Weights of a small self-supervised image encoder.
Model: 32-pixel images, arch resnet.
Training: soap at rate 0.0034, 6400 steps.
Data: trained on microscope photos of single blood and bone marrow cells, 194171 training examples, 4.2 epochs.
Rows from block 7, named by matrix and row number. Rows with one number belong to one channel. Each number is 128 + 24 x the weight over its row's rms, rounded and kept within 0 to 255. All counts start at 0. After the name is the row's rms in percent of the matrix's.
# convs0: first 3x3 conv (model.blocks.7.convs.0.weight, 112x112x3x3), inputs 99-109, a 3x3 kernel for each
# convs1: second 3x3 conv (model.blocks.7.convs.1.weight, 112x112x3x3, transposed), outputs 99-109, a 3x3 kernel for each
convs0.13 099 [136 114 142 114 125 125 173 148 166 122 140 118 144  95 142 123 140 131 145 134 126 106 134 104 115 143 101 119 126 121 109 127 115  71 118 127 145 134 160 118 100 140  82 155  93 116  93 113 119 154 135 166 116 159 129 107 133 148 126 115 132 115 126 125 111 109 133 161 107 106 115 126  94 114 147 117 124 158 136 151 167 129 139 160 152  93 150 144 114 141 126 123  90 113 135  96 152 143 132]
convs0.14 117 [136 120 109 159 121  93 171 159 119 206  91 130  93 155 158 122 124 155 186  93 174 117 120 111 138 125  93 148 108 126 117 130 147 132 126 125 141 113 149 129 125 132  81 130 110 130 181 164 109 107 114 124 136 146 145 110 102 134 108 153  97 136 151 115 103  90 101 136 152 100 160  77 126 152 105 127 157 131 170 109 148 133 105 131 159 122 141 120 131 143  92 146 110  86 123 123 177 116 196]
convs0.15 104 [106 157 134 146 178 109 132 124 102 189 133 103 163 123 123 139 118  83  87  89 139 160 112 100 129 104 104 143 128 133 124 111 118 136 115 129 102 118 112 104 107 149 136 113 161 146 121 104  84 152 159 130 166 161 141 138 171 161 130 122 104 134  98 108 112 119 143 148 125 135 107 104 131 139 149 111 178  84 139 127 137 119 132 131 101 138  98 134 101 155  76 117 122 111 122 103 122 132 105]
convs0.16 089 [ 96 124 147 140 131 182 134  96 162 119 125 127 121 115 129 106 119 146 121 104 112 115 116 129 160 134 147 128 118 131 107 121 174 144 133 125 136 124 139 103 111 107 143 122 116 125 123 142  81 110 111 131 141 118 147 129 132 183 158 141 151 132 176 114 156 156 132  91 136 116 140 141 110 106 156 137 139 132 153 100 104  97 155 118  76 115 124 128 119 123 160 141 156 129 141  97 152 147 171]
convs0.17 108 [ 96 108 151 116 115 224  95 127 171 150 123 134 155  89 132 114 146 123 145 146 130 114 145 131 122 210 136 127 151 149 151 149 112  98 150 128 118 130 109 164  98 157 102 118 157 119 168 126 131 148 153 133 139 153 130 158 102 154 136 163 125 156 100 148 131 110 121 112  73 124 109 151 136 148 146 130 123 149 138 121 106  99  98 112 109 139 152 146 143 138 121 140 125  97 157 138 134 130 109]
convs0.18 094 [132 129  98 150 129  97 116 160 100 157 107 160 141 124 145 144 148  83 106  92 125 120 147  97 126  98 143 155 120 109 164 110 150 129 141 135 150 121 141  94 138 101  84 181 140 159 104  97 113 104 129  99 119 134 146 130 120 130 147 127 136 106 192 133 144 135 111 152 130 132 149 118 150 144  89 125 120 131  99 138 133 162  87 107 170 123 104 103 166 154 155 137 163 132 132  99 128 106 146]
convs0.19 097 [138  99 164 162 114 157 115 108 109 136 123 136 126 116 131 151 112 158 147 185 140 119 168 122 146 128 168  97 133 119 140 175  87 142 176  70 101 115 136 152  93 108 124 151 117  92 109 152 148 141  77 115 131 120 111 121 141  82 107 121 167 114 132  91 105 120 121 140 137 163 161 101  87 132 145 102 143 118 103 135 147 165 123 132 112 106  95 110 123 141 105 150 118 140 171 151 171 113 119]
convs0.20 100 [153  96 113 106 115 145 115 132 162 132 119 120 175 116 122  82 112 119 138 120 127 123  85 136 105 127 191  94 143 133  74 131 129 126 158 106 143 101 145 115 143  63 140 130 106 128 138 171 133 119 111  89 116 102 117 166 112 123 103 156 118 162 115 133 167 113 141 161 110 133 119 119 119 151 117 128 148 146  96 109  99 120 122 137 150 115 121 132  79 124 141 103 150 102 112 152 110 154 130]
convs0.21 093 [112 164 136 124  93 109 149 130 116 141 155 141  77  98 119 123 133 128 122 120 112 144 122 140 121 130 168  91 124 169 122  99 101 145  80 106 117 138 142 116 139  80  99 114 122 164 141 108  76  91 108 122 126 102  99  96 147 136 164 120 137 160 118 137 125 129 129 169 111 140 134 144 116 118 143 126  83 105 131  87 127 124  90 138 126 133 122 131 136 117  88 146 153 146 171 136 106 142 115]
convs0.22 101 [136 126 117 106 167 119 121 178 159  98 137 135 145  92 147 110 108 134 127 107 131 109 153 114 135 142 135 131 180 157 160 103 135  98 108 148 136 101 136 177 136 164 137 138 154 129 134 148 151 140 109 144 130 130 154 158 134 159 131 144 131 125 133 132 166  91 117  96 144  99 113 107 119 115 144 148 159 124 128 146 121  99 100 136 146 140 134 160 144 147 109 135 132 123 120 155 126 176 182]
convs0.23 114 [133  81  86 151 130 146 138 109 129 210 120 112 113 126 131 135 120 112 124 140 128 131 124 131 110 194 131  98 119 159 121 154 156 136  88 114 107 109 107 108 130 152 123 183 192 158 139 106  94 108 123 146 139 152 163 127 112 111 144 136 113 125 125 140 101  99  88 169 140 117 152 125 122  98  86 140 129 114 157 141 114 132 134 138 118 106 145  89 144  98 126 114 171 156 138 137 117 141 102]
convs0.24 096 [168 113  92 107 125 106 111  96 107 142 150 151 123 118 111 103 129 142 143 161 119  74 121 131 122 106 139 143 148 106 153 159  99 150 164 181 116 109 127  87 104 132 116 120 120  75 134 165 120  84 163 122 116 141 116 130 119 142 119 114 127 174 104 125 113 105 142 169 138 128 145 105 130 132 109 127 137  85 144 136 100 156  97 161 146 124 121 127 156 114 123 169 153 128 130 136 126 131 112]
convs0.25 099 [155 153 118 147 117 111 133 135 111 118 133 123 140 142 123 146 137 125 143 121 109 106  87 159 142 141 138 121 121 161 137 110 121 114 154 136 169 104 123 125 150  93 150 124 134  99 120 142 150 136 137 130 130 101  89 135 154 117 114 115 142 119 126 108 120 111 130 157 138  93 154 124 124 127 129 129  58 105 110 147 120 179 111 141 108 166 247 100  94 105  94 129 141 112 114 173 110  93 109]
convs0.26 094 [108 186 151  90 157 138  78 148 159 138 119 139 126 108 168 109 147 136 167  93 127 145 121 141 115 108  96 125 139 141 113 156 102 125 121  99 100 133 122 123 135 157 130  84 152 116 120 107 142 153 123 134 133 159 115 104 126 133 161 124  95 108 140 170 136 139 141 175 143 146 132 125 127 173 119 167  72  95 167 145 137 100 105 103 130 129 143 116 147 154 129  81 150 156 123 174 138 148 192]
convs0.27 088 [126 152 125 129 164  93 146 187 104 118 117 134  63 144 113 103 147 124 166 127  88 152 124 141 131  96 181 119 117 109 155 147  97 126 131 106 125 101 109 119 106 133 139 111 132 132 135 141 167 173 136 134 130 129 122 116 122 116 111 111 139 146 131 174  96 122 124 106 119 156 100 138 127 108 174 158 159 126 121 121 134 155 148 132 121 185 172 138 144 123 120 127  98 129 126 149 110 131 180]
convs0.28 104 [124 116  87 138 118 171 149  63 147 115 118 119 163 103 117 126 155  91 135 119 123 134 166 152  86 135 130 131 122 163  99 157 132 116 146 109 113 111 112 144  87 128 137 135 141 103 127 150 130 120 108 152 118  97 136 150 172 153 153 155 124 136  93 161  96 139 162 145 106 118 151 137 136 159  80 116  99 177 117 131 129 152 130 117 101 130  79 159 134  94 122  91 124 146  70 147 115 133 133]
convs0.29 105 [137 138 136 155 153 145 139 110 131 182 134  73 121 121 104 126  88  66 155  98 128 178  99 143 125 104 103  99 119 138 153 114 115 102 145 133  72 137 104 125 125  99 148 160 109 114 101 124 131 138 157 116 162 127 128 103 149 148 130 125  74 154  84 130 118  91 116 128 106 146 134 134 102 113 103  90 148 131 136 106 142 128 107 149 144 129 138 121 113 135  90 150 100 143 164 155 132 133  79]
convs0.30 095 [151 141  96 129 106  96 148 120 119 105 124 155 100  93 143 113 141 170 129 120  93 126 119 128 120 116 114 149 166 140 137 120 163 126 162 128  91 113 112 129 111 123  94  98 140  83 111 140  80 100  93 140 118 159 109 144 132 144 149 150 112 151 125 116 127 123 108 166 108  88  71 116 130 155 112 114 109 139 152 140 128 137 112 150 147  93 127 132 127 136 124 139 116 128 120 123 128 152 118]
convs0.31 099 [117 100 117 131  96 131 137 122 137 140 156  53 146 151 122 185 151 110 125 134 137 150 133 109  84 155  99 112 151 134  98 110 102  83 130 124 101 140 128 126  92 138 157 168  87 140 133 136 128  65 105 131 135 145 128 118 129 126 104 149 146 146 121 120 144 123  95 120  95 113 100 117 115 145 117 138 109 141  89 118 126 106 164  98 135  92  99 130 131 114 125 130 128 115 169 144 127 110 183]
convs0.32 098 [110 160 130 163 136 107 106 185 128  90 142  86 159 134 122 142 146 170 148  94 131 115 126 109 132 105 154 102 133 105 131 117 117 136  95  90 106 125 142 130  86 119 148 125 131 137  97  91 118 128 163 160 165 108 157 134 185 142 117 129 121 133 105 129 111 156 121 112 112 137 139 111 136  89 162 187 170 140 103 130 145 192 119 156 122 122 130 107 156 118 143 120 138 127 124 169 116 122 134]
convs0.33 100 [152  99  99 161 127 134 173 169 161 155 132 126 133 158 105 138 107 121 138 171 125 134 163 140 169 155 148 101 122 104 125 103 128 119 138 133 146 117 130 108  89 185  78 172  90 126 140 121  45 133 106 143 139 136 108 183 139 115 125 109  95 161 121 179 126 135 144 151 124 126  94  87 107 116 112 134 132 146 124 114 119 134 149 129 135 118 107 130 115  97 131 114  86 106 123 144 181 129 168]
convs0.34 097 [141 124 166 136 162 179 127 137 193 109 103 122 152 125 132 112 156 174 127 139 133 107 136 117 121 160  98 107 127 110 111 103 138 114 102 128 133 104  86  90 119 123 118 148 128 130 100 137 120 131 108 107  86 108 136 127 134 149 158 110  98 103 141 123 106 157 155 159 110 131 157 105 133  96 102 139 135 119  96 115 127 148 146 111 132 118 148 116 138 130 106 134 123 128 161 130 142 136 174]
convs0.35 100 [108 130 124 130 124 157  95 113 119 118 129  59 126 144 142 116 174  93 115 100 142 117 141 164 148 130 143 125 143 142 130 101 145 138 155 137 138 131  99 130 123  98 160 141 142  78 106 114 103 127 144 149 100 109 172 141 125 118 117 123 105 143  93 127 151 130 215 168 115 127 138 107 140 137 122 124 135  94 123 125 104 125  83 115 105 163 132 110 148 129 136  83 147 106 109 122 136 100 170]
convs0.36 113 [117 137 111 147 129 113 132  89 123 126 144 131 152 120 111 126 135 137 107 105 140 150 157 146 110 131 163 146 150  52  76 112 174 122 148 102  96 121 134  75 163 106 150 130 113 162 104 141  99 134 145 125 124 116 128 155 133 123 120 125 134 129 133 133 127 102 128 102 136 118  92 128 133 110 126 144 163 127 104 100 143 145 105 138 167 180 120 129 109 187 125 110 124 147 107 164  84 148 133]
convs0.37 112 [153 154  91 125 100 125 182 132  83 137  99 130 113 121 165 146 136 126 135 114 120 112 113 148 134 112 141 141 125 137 135 162 130 138 138  96 124 131 155 125 116 139 117 136  83 171 146 150 101 124  61 164 137 146 121 141 159 105 140 124 125 149  87 106 136 122 106 115 148 134 148 134 127 149  99 133  91 155 134 105 146 143 152 153 154 173 109 130  78 135 143  87 135 132 117 134 150 119 120]
convs0.38 094 [116 136 151 141 150 112  69 167 136 119 121 119 126 151 135  90 154 137 117  89 128 115 108 143 156 110 150 105 154  90 115 143 114 118 128 123 110 112 118 142 117  87 119 143 128 136 208 206 109 118 176 141 126  91  99 128  89 150 135 120  84 156 106  95 124 115 137 116 130  95 119  95 105 123 112 146 149 132 122 141  89 110 142 155 100 131 107 156 109 124 130 117 177 110 117 122 116 103 134]
convs0.39 125 [127 133 130 127 103 152 116 111 141 165 106 105 130 121 112 127 180 107  92  90 176  93 125 147 122 141  96 104 134 110 122 131 167 173 132 116 139 120 119 133 111 138 147 108 161 106 102 154 125 187 136 128 133 173 122 145 148 127  80  95 142 146 128 100 137 128 117 133 125 119 117 115 114 129  89 135 136 120 124 145 121 138 142 147  99 131 144 116 140 119 135 142 155 116 144 156 145 119 132]
convs0.40 104 [159 110 120 162 108 152 146 154 106  63 107 146 124 110 137  73 101 162 121 146 140 133 164 136 132 126 107 134 106 151 133 153 132 156 116 103 136 124 133  89 124 136 128  98 151 122 140 157 179 119  86 108 124 114 125 145 103 144 148 106 129 163  87 116 144 130 107 125 153 112 150 104 117 138 149 145 146 129 139 134 127 133 126 143 123 129 109 134 148 121 182 121 147 143 151  72 127 148 106]
convs0.41 097 [168  84 126 131 128 117 156 121 107 140 111 114 114  98 100 116 164 122 157 146 125 123 174 187 149 174 105 120 154 142 135 117 156 131 160 125 118 129  85 131 106 152 153 135 148 104 147 116  84 124 137 136 112 132 157 104 143 104 142 140 114 135 128  80 126 120 151 168 122 126 118 109 105 130 118 114 103 127 117 102 157 142 153 145 128 186 161  90 149 168 112 125 121 112  81 119 144 123 120]
convs0.42 096 [152 107 163 138 109 139 120 126 105 155 161  96 131 118 136  99  83 140 165 132 113 150 105 165  94 135 136 131 158 104  84  93  95  86  95 152 120 109 104 106 130 122 115 149 120 114 147 114 132 128 155 108 105 111 135 138 125 126 133 140 150 133 120 128 101 128 105 106 132 113 111 101 139 154 125 109 132 107  84  98  80 152 104 118 139 149 145 136 108 128 150 126 121 172 112  95 121 113 120]
convs0.43 100 [150  90 140 175 141 135 169 108 113  81 157 164 107 160 112 129 105 108  88 120 161  92 123 154  84 168 151 122 101 149 107 155  91 114 136 116 140 121 114 121 165 121 126 141 128 120 120 122  96 121  98 140  96 152 123 151 134 124 140 108 113 109 116  56 105 161 119 130 144  90  96 120 118 116  79 183 137 104 174 161 123 130 124 109 127 151 101 157 130 124 177 121  96 157 115 114 168 117 129]
convs0.44 096 [128 108 145 115  97 165 142 115 135 193 143 114 141 112  95 129 136  86 172 171 157 156 146 104 127 128 140 117 127 148 148 151 145 111 126 103 157  95 170 169 117 132 138 190 140 114 135 170 144 116 121  95 115 114 103 127  99 132 128 122 167 115 127 134 131 119 155 115  95 120 123 129 142 120 129 137 121 110 163 142 139 139 175 140 127  79 127 150 123 111 105 154 110  95 138 134 111 134 123]
convs0.45 100 [107 112 114 117 132 122 152 142  90 139 119 134 139 126 130 151 122 134 111 101 150 107  98 125 108 146 139 106 113 126 138 117 109 131 139 110 138 107 102 119 134 115 142 172 130 154 158 133 156 166 157 105 104 116 146 158  91  95 171 156 153  78 101 157  86 144 117  79 133 123  99 133 117 125  95 129 147 101 138 128 129 104 158 101 109 113 139 118 149 132 147 109 139  88 123 151 105 126 126]
convs0.46 085 [144  87  87 128 117 127 157 136 146 147  89 163 111 109 159  95 143 151 107  68 122 110 122 114 105 116 129 151 157  90 126 134 117 125 115 136 152 131 136 108 103 147 137  95 133 142 114 117 115 121 156 154 170 127 114 114 108 129 148 114 124 136  98  85 111  92 136 184  60  36 118  80 114 140 116 159 121 153 165 142 127 103 123  96 135 141 131 148 101  90 117  75 108 122 135 143 116 183 179]
convs0.47 107 [151 112 126  89 152  98 124 139 137  92 126 139  95 108 135 159 142 143 135 123 117 132  89 122 146  88 108 124 164 152 139 114 109  91  99 183 162 147 148 114  93 117  88  93 129 153 130 116 144 142 161 142 120 113 137 155 126 115 178 138 129 130 149 119 130 109 141 152 150 129 157 130 121 121 123 134 105 123 137 136 144  93 120 127 134 109  69 143 151 140 149 100 159 157 157 148 148  96 182]
convs1.13 090 [124 132 131 147 124 120 105 131 131 118 120 122 112 134  88 122 124 150 107  99 127 102 135 163 120  86 152 145 171 178 124 135 154 149 131 104 121  87 156  68 173 148  88  92 122 115 121 124 153 138  94  77 134 132 134 142 111 120 135 135 101 139 136 126 138 148 127 160 165 122 148  82 161 138  98 130 121  98 113 139 182 115 133 136 110 120  94 126  95 156 138 138 101 155 139  80 124 136 109]
convs1.14 118 [127 106 131 142 107 134 142 147 124  97 126 174 113 147 190 111 157 162 105 202 100 145 150 126 113 134 121 120 125 138 103 130 142 121 137  90 131 149 138 135 164 122 111 104  82 154 157 155 170 119 150 120  83 124 121 169  59 127 130 140 159 117 128 102 113 113 135 121 120 122 123 114 107 112  80 120  81 135 144 107 133 141 165 108 160 154  71 152 128 117 115 159 147 119 134 125 157 147 147]
convs1.15 102 [118 112 130 139  96 143 172 148 168 163 104 126 119 146 103 132 170 120  87 137 117 141 140 143 104 151 139 133 150 134 152 121 161 144 148 112 130 128 142  97 139 105 119 105 153 136 153 105 130 145 136 127 107 105 146 143 106 108 154 113 123 103 164 117 133 183  95  83 121 135 149 140 124 141 139 142 128 176 113 154 114  98 164 116 159 140 175 133 156  84 134  93 127 145 144 106 111 161 155]
convs1.16 097 [115 108 128 150 119 130 138 142 180  92 169 131 137 166  89 114 166  72  94 124 114 117 135 141 123 138 125 148 109  89  84 115 124  95 134 114 123 118 103 115 154 107  76 145 125 129 141 117 137 152 168 142 170 151 153 134 101 130 101  70 136 100  96 144 115 131 135 124 110 145 120 101 135 147 118 135 125 130 159  97 155 118 176 102 171 161 148 117 100 149 108 137 124 146 144 123 103 119 143]
convs1.17 112 [129 126 135  89 140 151 114 130 110 122 100 103 124 143  99 152 116  93 126 146  87 131 139 157 146 116 116 138 132 117 150 154 102 125 109 124 126 150 129 156 142 103 139 163 134 135 115 118 128 145 127 119 139 162 117 164 137 127  95 115 144  81 109 109 103 124  68  79 138 146 118 130 119 127 172 162 184 145 133 138 135 124 125 114 152 115 123 155 150 104 124 120 140 108 115 102 125 127 102]
convs1.18 090 [141 135 144 135 154 110 124 109 134 165 133  95 159 106 127 125 132 158 144 125 123 156  94 129  87 120 123 149 157 140 114 121 111 167 134 102 151 119 168 177  82 156 137 148 121 168 105 150 180 126 142 124 175 134  91 128 131 155 145  64 140 138  95 116 141 118 140 129 161 126 123 139 131  88 141  98 141 114 165 119 106 148  80 103 163 131  93 133 105 100 131 109 134 133 120 189 112 123 103]
convs1.19 098 [131 184 163 112 123 140 104 120 110 134 133 113 112 130 143 105 157 137 127 143 117 114 135 103 149 137 126 133 122 144 156 127 137 144 157 135 124  99 113 113 126  89 104 175 145 122 137 127 160 153  76 146 162 131 136 134 113 141 126 116 140 107  89 136 162  98 151 135  98 129  96 115 159 122  71  94 133 145 111 174 170 115 123 178  84 164 163 118 150  94 141 114  99 130  87  81 118  91 151]
convs1.20 094 [130  98 155 115 112 114 116 124 151 102 185 163 132 103 121 120 111 168 120 139 133 106  78 115 159 131  86 144 110 117 125 103 172 126 115 175 100 121 114 141 127 127 116 130 146 144 105 116 133 136 136 139 147 113 119  86  91  93 113 132 174 176 139 126 131 140 145 133  90 139  93 113 135  99 129  96 130 143 133  75 117 145 128 116 121 124 104 139 122 161 108 148 119 152 164 177 130 146 116]
convs1.21 092 [137 150 135 131 132 126 136  92 177 110 143  98 128 135 123 161 156 144 118 143 130 108 143 115 138 136 118 107 118  96 132  80 121 118 156 130 148 117 130 135 107 150 117 131 116 141 132 115 131 138 171 125 121 120 181 119 125 164  92  96 116 143 149 108 161  90 126 179 132 128 107 116 141 156 152 123 148 125 120 120 119 158 112 131 122  94 146 118 192 116 102 155 144 143  97 159  93 133 118]
convs1.22 096 [ 90 113 125 128 102 144 110 104 100 117 153 113 111 126 156  86 118 133 129 111 162 128 154 146 103 144 135  79 167  96 146 166 120 156  87 171 118 126 131 104 109 113 140 153 130 133 112 130 122 148 104 121 183 132 120 125 148 114 137 144 128 131 132 137 120 132 133 137 117 192 133  95 102 142 129  98 170 125 115 150 107  87 108 130 110 175 150 120 112 128 130  87 164 128 116 101 131 111 144]
convs1.23 106 [104 106 142 128 146 117 119 153 106 127 126 131 109 138 147 120 122 101 149  72 112 107 120 148 105 170 139 120 128 154 144 128 124 126 135 123 106 136 127 141 131 169 113 112 154 148 122 121 115 164 181 113 129 139 122 130  88 139  99 126 150 112 119 107  91 126 107 128 167 134 136 129 131 135  89 116 130 140 118 159 153 191 100 118 155 155 119 114 150  83 154 100 117 129 151 106 125 130 130]
convs1.24 102 [115 112 150 167 155 105 112 163 120  91 116 132 156 122 135 135 140 154  84 116 104 127 138 144 111 134 114 140 142 118 146 140 156 103 124 135 135 112 104 153 156 135 115 144 125 142 110  94  94 117 164 101 103 126 124  99 109 104 136 150 123 127 170 156 148 133 114  71 106 122  97 141 122 140 142  91  69 119 134  61 124 137 120 124 118  65 107  80 107 141 151 123 134 155 126 110 117 116 143]
convs1.25 094 [ 91 134 133 164 132 112 148 138 138 125 129 112  97 127 136 116 120 134 164 135 169 111 121 108 132  96  85 109  88 130 137 156 101 130 109 120 126 131 160 177 131 135  99 118 112 131 106 144 117 108 144 141  91 102 162 151 124 134  82 106 122 126 144  97 147 134 141 134 126 160 140 100 124  84 157 139 149 133 135  96 137 148 172 198  66 143 150 192 147  84 135 126 155 150  99 133 134 163 109]
convs1.26 104 [114 104 140 120 119 155 126 103 147 146 153 151 136 115 130 140 117 107 162 115 124  98 148 138 162 143 114 107 154 135 208 136 147  90 127 133 116 153 114  88 108 106 105 135 108  95 135 173 114 143 143 157 166 107 121 131 143 126 122 137  99  98 139 103 149 140 101 187 143 113 109  86 163 130  95 136 158 125 131 122 134 111 105 152 118 134 131  95 171 102 120 121 113  75 109 135 125 145 148]
convs1.27 097 [137 132 136 128 134 117  84 126 148 166 100 141 121 114 158 127 127 150 109 126 136 125 115  91 175 161  70 115 127 140 120 145 127 131 100 134 155 145 128 109 127 159 166 165 148 114 120 165 118  86 175 120 129 126 122 197 110 103 151 188 121 121 187 111 105 140 146 150 152 153 150 118 126 133 106 138 174 130  98 145 158 140 142 116  99  90 111 134 108 147  73 110 125  83 108 164 160  76 135]
convs1.28 105 [122  83 121 128 147 104  93 128 123 141  99 103 131 126 129 108 109 137 127 140 132 134  93 117 107 158 133 130 100 133 117 100 105 172 103 131  58 143 125 136 141 103 147 114 100 127 131  87 137 123 119 166 137 159 163 108 126 147 125 124  90 117 157 102 132 121 167 112 109 125  79 100 120 143 186 119 124 161 119 105 142 154 108 130 106 141 100 138 104 133 131 117 144  98 131  87 126 130 115]
convs1.29 106 [114 127 132 110 105 128 128 113 128 133 143 122 108 121  93 160 124  89 114 202 134 135 132 117 177 144 157 135 171 143 118 127 103 129 121 114 126 108  87 140 163 128 135 119 144 122  99 112  99 108 135 170 124 164 151 123 103 103 135 154 111 136 121  91 153  92 149 149 115 128 139  83 129 122 177 108 130 157 141 145 130 137 106 151 127 118 147  88 186 120 150 124 137 127 128  91 130 103 133]
convs1.30 106 [125 135 101 128 137 119 142 118  82  86 134 142 160 106 110 162 146 100 119 134 107  98 143 115  92 110  99 132 114 144 107 104 106 107  93 123  98 117 109  98 139 113 144 115 113  52 110  75  95 147 138  93 137  88 142 110 148 115  98 122 127  81 123 120 149 112 143 109 147 116 117 126 115 133 109  99 136 145 120 138 126 107  96 130 116 111 119 106 124 115 121 111  87 118 146 123 102 101 116]
convs1.31 095 [172 129 136 155 120 112 135 162 110  99 111 104 117 129 100 108 120 128 127 110 131 140 123 129 166 149 147  84  98 125 127 152 131 118 112  99 154  79 150 123 139 122 111 121 110 117 113 143 145 135 124 130 135 105 112  93 147 121 141 155 115 156 140 127  78 134 164 150 168 116 122 146 132 175 120  78 119 138 112 123 127 130 130 112 144 136 132 114 143 158 101 140 151 150  80 105 130 133 119]
convs1.32 094 [118  77  93 115  69 109 150 142 146 123  90 125 114 109 111 134 127 121 133 120 131 137 166 157 107 143 116 133 133 126  72 139 129  96 100 126 118 117  93  84 146 147  79 106 113 118 124  79 106 119 131 104  87 120 129 146 146 146 109 129 158 100 145 136 105 128  91 141 158  98 159 146 128 122 126 113 112 119 147 141 153 159 136 143 151 124 172 135 156 114 129 124 120  73  91 133 104  96 151]
convs1.33 102 [117  75 124 146 168 158 172 135 123 118 114 157 125 123 131  71 121 129 140 115  74 137 118 127 152 125 124 107 111 119 120 116 135 133 127 124 123 124 155 112 122 159 103 151  84 137 149 115 120 107 124 135 146 132 145  76 162 144 133  87 145 103 111 145 145 122 102 124 116 100 131  90 121 153  95 125  84 137 131 111 106 140 118 109 147 166 108 162  89  94 114 107  98 136 144 131 170 158 151]
convs1.34 097 [101 123 103 120 120 108 139 107 117 122 119 121 159 106 156  93 116  93  92 101 111 150 122 127 152 103 124 120 116 146  99 135 159 131 133 134 147 105  96  96 177 105 148 123  72 100 135 101  97 157 147 126 119 101 147 112 135 146 101 118 144 101 105 145 141 109 100 114 142 133 123 100 133 140 119 135 159 115 132 111 105 102 152 135 124 121 114 158 105 155 109  92 138  99  79 150 170 112 201]
convs1.35 101 [153 173 195 110 151 117 130 126 156 194 106 133 155 128 169 166 112 117 111 189 109 102 145 123 156 185 149 127 148 124  94 138 153 101 116 124 140  99 132 123 120 145 133 122 105 171 109  68 119 147 135 174 155 154 124 136 179 106 143  91 131 135 143 118 180 141 121 141 138 139 125 119 138 104  77 139 132 178 129 130 130  76 128 163 133 142  99 118 128 118 103 144 172 111 128 135 142 117 173]
convs1.36 115 [129 130 118 157 112 120  92 126 125 141 117 126 176 127 112 123 101 109  99  64 113  93  97 163 147  87 151 130 104 115 120 164 103 139 129 129 156  83 105 117 119 135  95 135 104 144 117 131 109 132 129 108 139 113 116 120 133  87 112 127 113 153 151 116 123 121 102 154 101 130 121  99 144 141 125  80 154 154 147 103 135 157 121 141 178  98 126 122  96 125 162  71 129 118 122 115 145 142 114]
convs1.37 095 [ 75 100  79 103 159 159  94 183 113 118 162 123  67 108 132  83 122 145 108 142  68 140 131 112 114 174 131 148 119 151 127 142 137 118 111 122 127 173 136 103 115 162 102 112 101 167 145  99 180 117 160 115 136 134 155 145 120 117 135 134 127  96 131  71  99 135  94 133 132  84  96 129 123 139 106 111 173 120 124  73 102 106 142 113 119 130 126 130 112 131 124 119 134 149 142 144 145 153 147]
convs1.38 110 [138  83 121 129 124 115 121 135 139  95 110 165 135 116 173 117 124 182  92 115  92  85 130  94 113 181 151 102 101  94 139 115  99 117  68 101 124 115 150 128 128 129 124 108  87 147 129 142  79 126 100 110  99 131 113 115 112 133  84 120 117 109 136 123 140 148 131 156  80 140 146 139 133 111  97 132 111 104  95 139  72 110 128 137 121 122 133 107 154 104 134  98 199 100 135 122 148 129 201]
convs1.39 116 [110 132  91 100 151 126 123 132 124 124  91 143 142 139 133 124  73 137 114 114 118 111 130 128 103 137 157 159 115 130  95 117 133 139 118 134 114 183 133 125 128 136 126 136  85 119 151 146 110 132 149 128 125 150 137 182 130 189 105  89 124  63 128 145 129 120 141  78 136 118 140 133 152  95 106 126  84 116 137 149 137 175 147 125 145  60 181  73 103 176 159 131 122 129  94 159 115 107 122]
convs1.40 100 [129 147 108 187 136 118 112 171 111  99 101 117 143 123 114  98 132 119  92 116 113 104 125 108 162  97 167  87 124 149 112 111 126 105 125  82 117 138 156  91 103 156  99 137  87 170 157 172 122 132 106 119 122 109 117 120 127  59  94 118 123 158 122 151 143 107 177 137  89 124  97 140 100 167 136 121 103 136  95 123 153 150 127 121 150 105 117 127 126 147 173  79 129 173 121  75 158 120 111]
convs1.41 100 [ 85 118 138 121 152 145 113 126  96 124 116 133 120 128 135 104 135 148 130 134 182 134 117 147 117  99 103 117 119  96 171 210 119 108 123 120 128 131 106  88 147 100 142  92 139 133 140 144 184 171 186  96 139 112 129 105 128 120 141 142 105 110 111 125 120  94 148 178 137 128 187 112 105 123 145 103 117 140 133 112 186  85 126 181 124 113 160 151 133 131 122 133 135  89 124 124 116 144  91]
convs1.42 101 [105  80 124 164 114 113 133 136  82 137 121 108 138 144 129 133 127 129 151 145 119 145 161 153 131 149 130 146 170 102 132 145 161 112 100 130 134 157 140 168 127 139 141 140 137 143 170 123  87  87 134 147 138 129 127  90 127 105 127 130 112 185  81 109 133 134 120 129 149 128  96 114 153 139 104 130 115 121  96 117 142 101 152  98 139  89  98 118 161 152 151 127 169 165 117 131 114 105 115]
convs1.43 098 [161  95 104 119 127 121 126 138 116 171 121 112 139 129 148 158 109 115 135 115  99 142 139 158 134 152 182 135 160 153 119 172 175 120 151  84  84 137 127 126 118 116 109 135 117 155 161 156 150 153 160 146  99  94 106 136 168 127 129 128 133  98 113 185 116  99 111  98 154  78 142 108 139 127 100 138 144 116 149 139  90 121 158 107 140 142  88 143 106 134 144 113 126 105 106 107 136  99 130]
convs1.44 091 [125 117 116 140 140 116 114 145 127 149 120 114 131 128  74 112 150 105 150 107 115 122 150 149 133 105  95 143  95 142 109 115 122 129 124 131 133 138 107 131 187  87 126 166 143 114 139 125 117 112 107 146 134 151 105 154 117 132 147  69 133 120 153 152 128 111 130 115 188 131 148 111 122 159 129 140 140 133 110 134 152 105 112 154 132 105 137 126 138 133 195 141 138 134 123 135 139 147 139]
convs1.45 097 [129 114 122 129 152 152 131 161 158 131 115 127 127 121 117 136 125 132 140 141  99 111 129 168 139 146  93 144 112 125 106  95 101 125 161 158  96 101  55 120 159  98 101  97  95 162 163 164 127  89 116 144 188 134 115 156 114 161  93 140 159 134 150 131  60  87 123  85 112 148 189 148 125 127 118 169 127  98 128 119 132 110  96 101 134 126 134 156 121 121 141 119 182 153 123 136 160 137 167]
convs1.46 099 [130 157 108 132 181 121 145 146 123 112 124 118  82 164 132  90 154 151 121 160 129 149 148 160 170 148 145 124 135 132 105 119 132 127 148 132 160 171 145 128 122 152 115 110 156 127 163 115 101 197 114 150 191 125 115 122 105 152  94 104 132 116  97 134 206 124 144 197 124 143 125  95 115 120 142 134 159 132 133 128 117 164 123 118 138 141 155 142 150 134 124  84 153 122 100 151 142  96 150]
convs1.47 107 [104 120 136 119 135 128 131 135 115 107 135 105 123 113 152 123  81 120 139 126 128 146 121  87 148 146 135 105 156 156 152 145 142 121 115 139 119 118 163 135  93 113 130 130  91 181 157 125 162 107  99 112 155 124 161 137 121 138 121 155 146 121 115 116 163 108 205 183 118 122 164 103 125 144 159 106 133 127 113 111 132 128 146 123 121 123 146 132  97 171 106 158 139 109 130 113 119 138 117]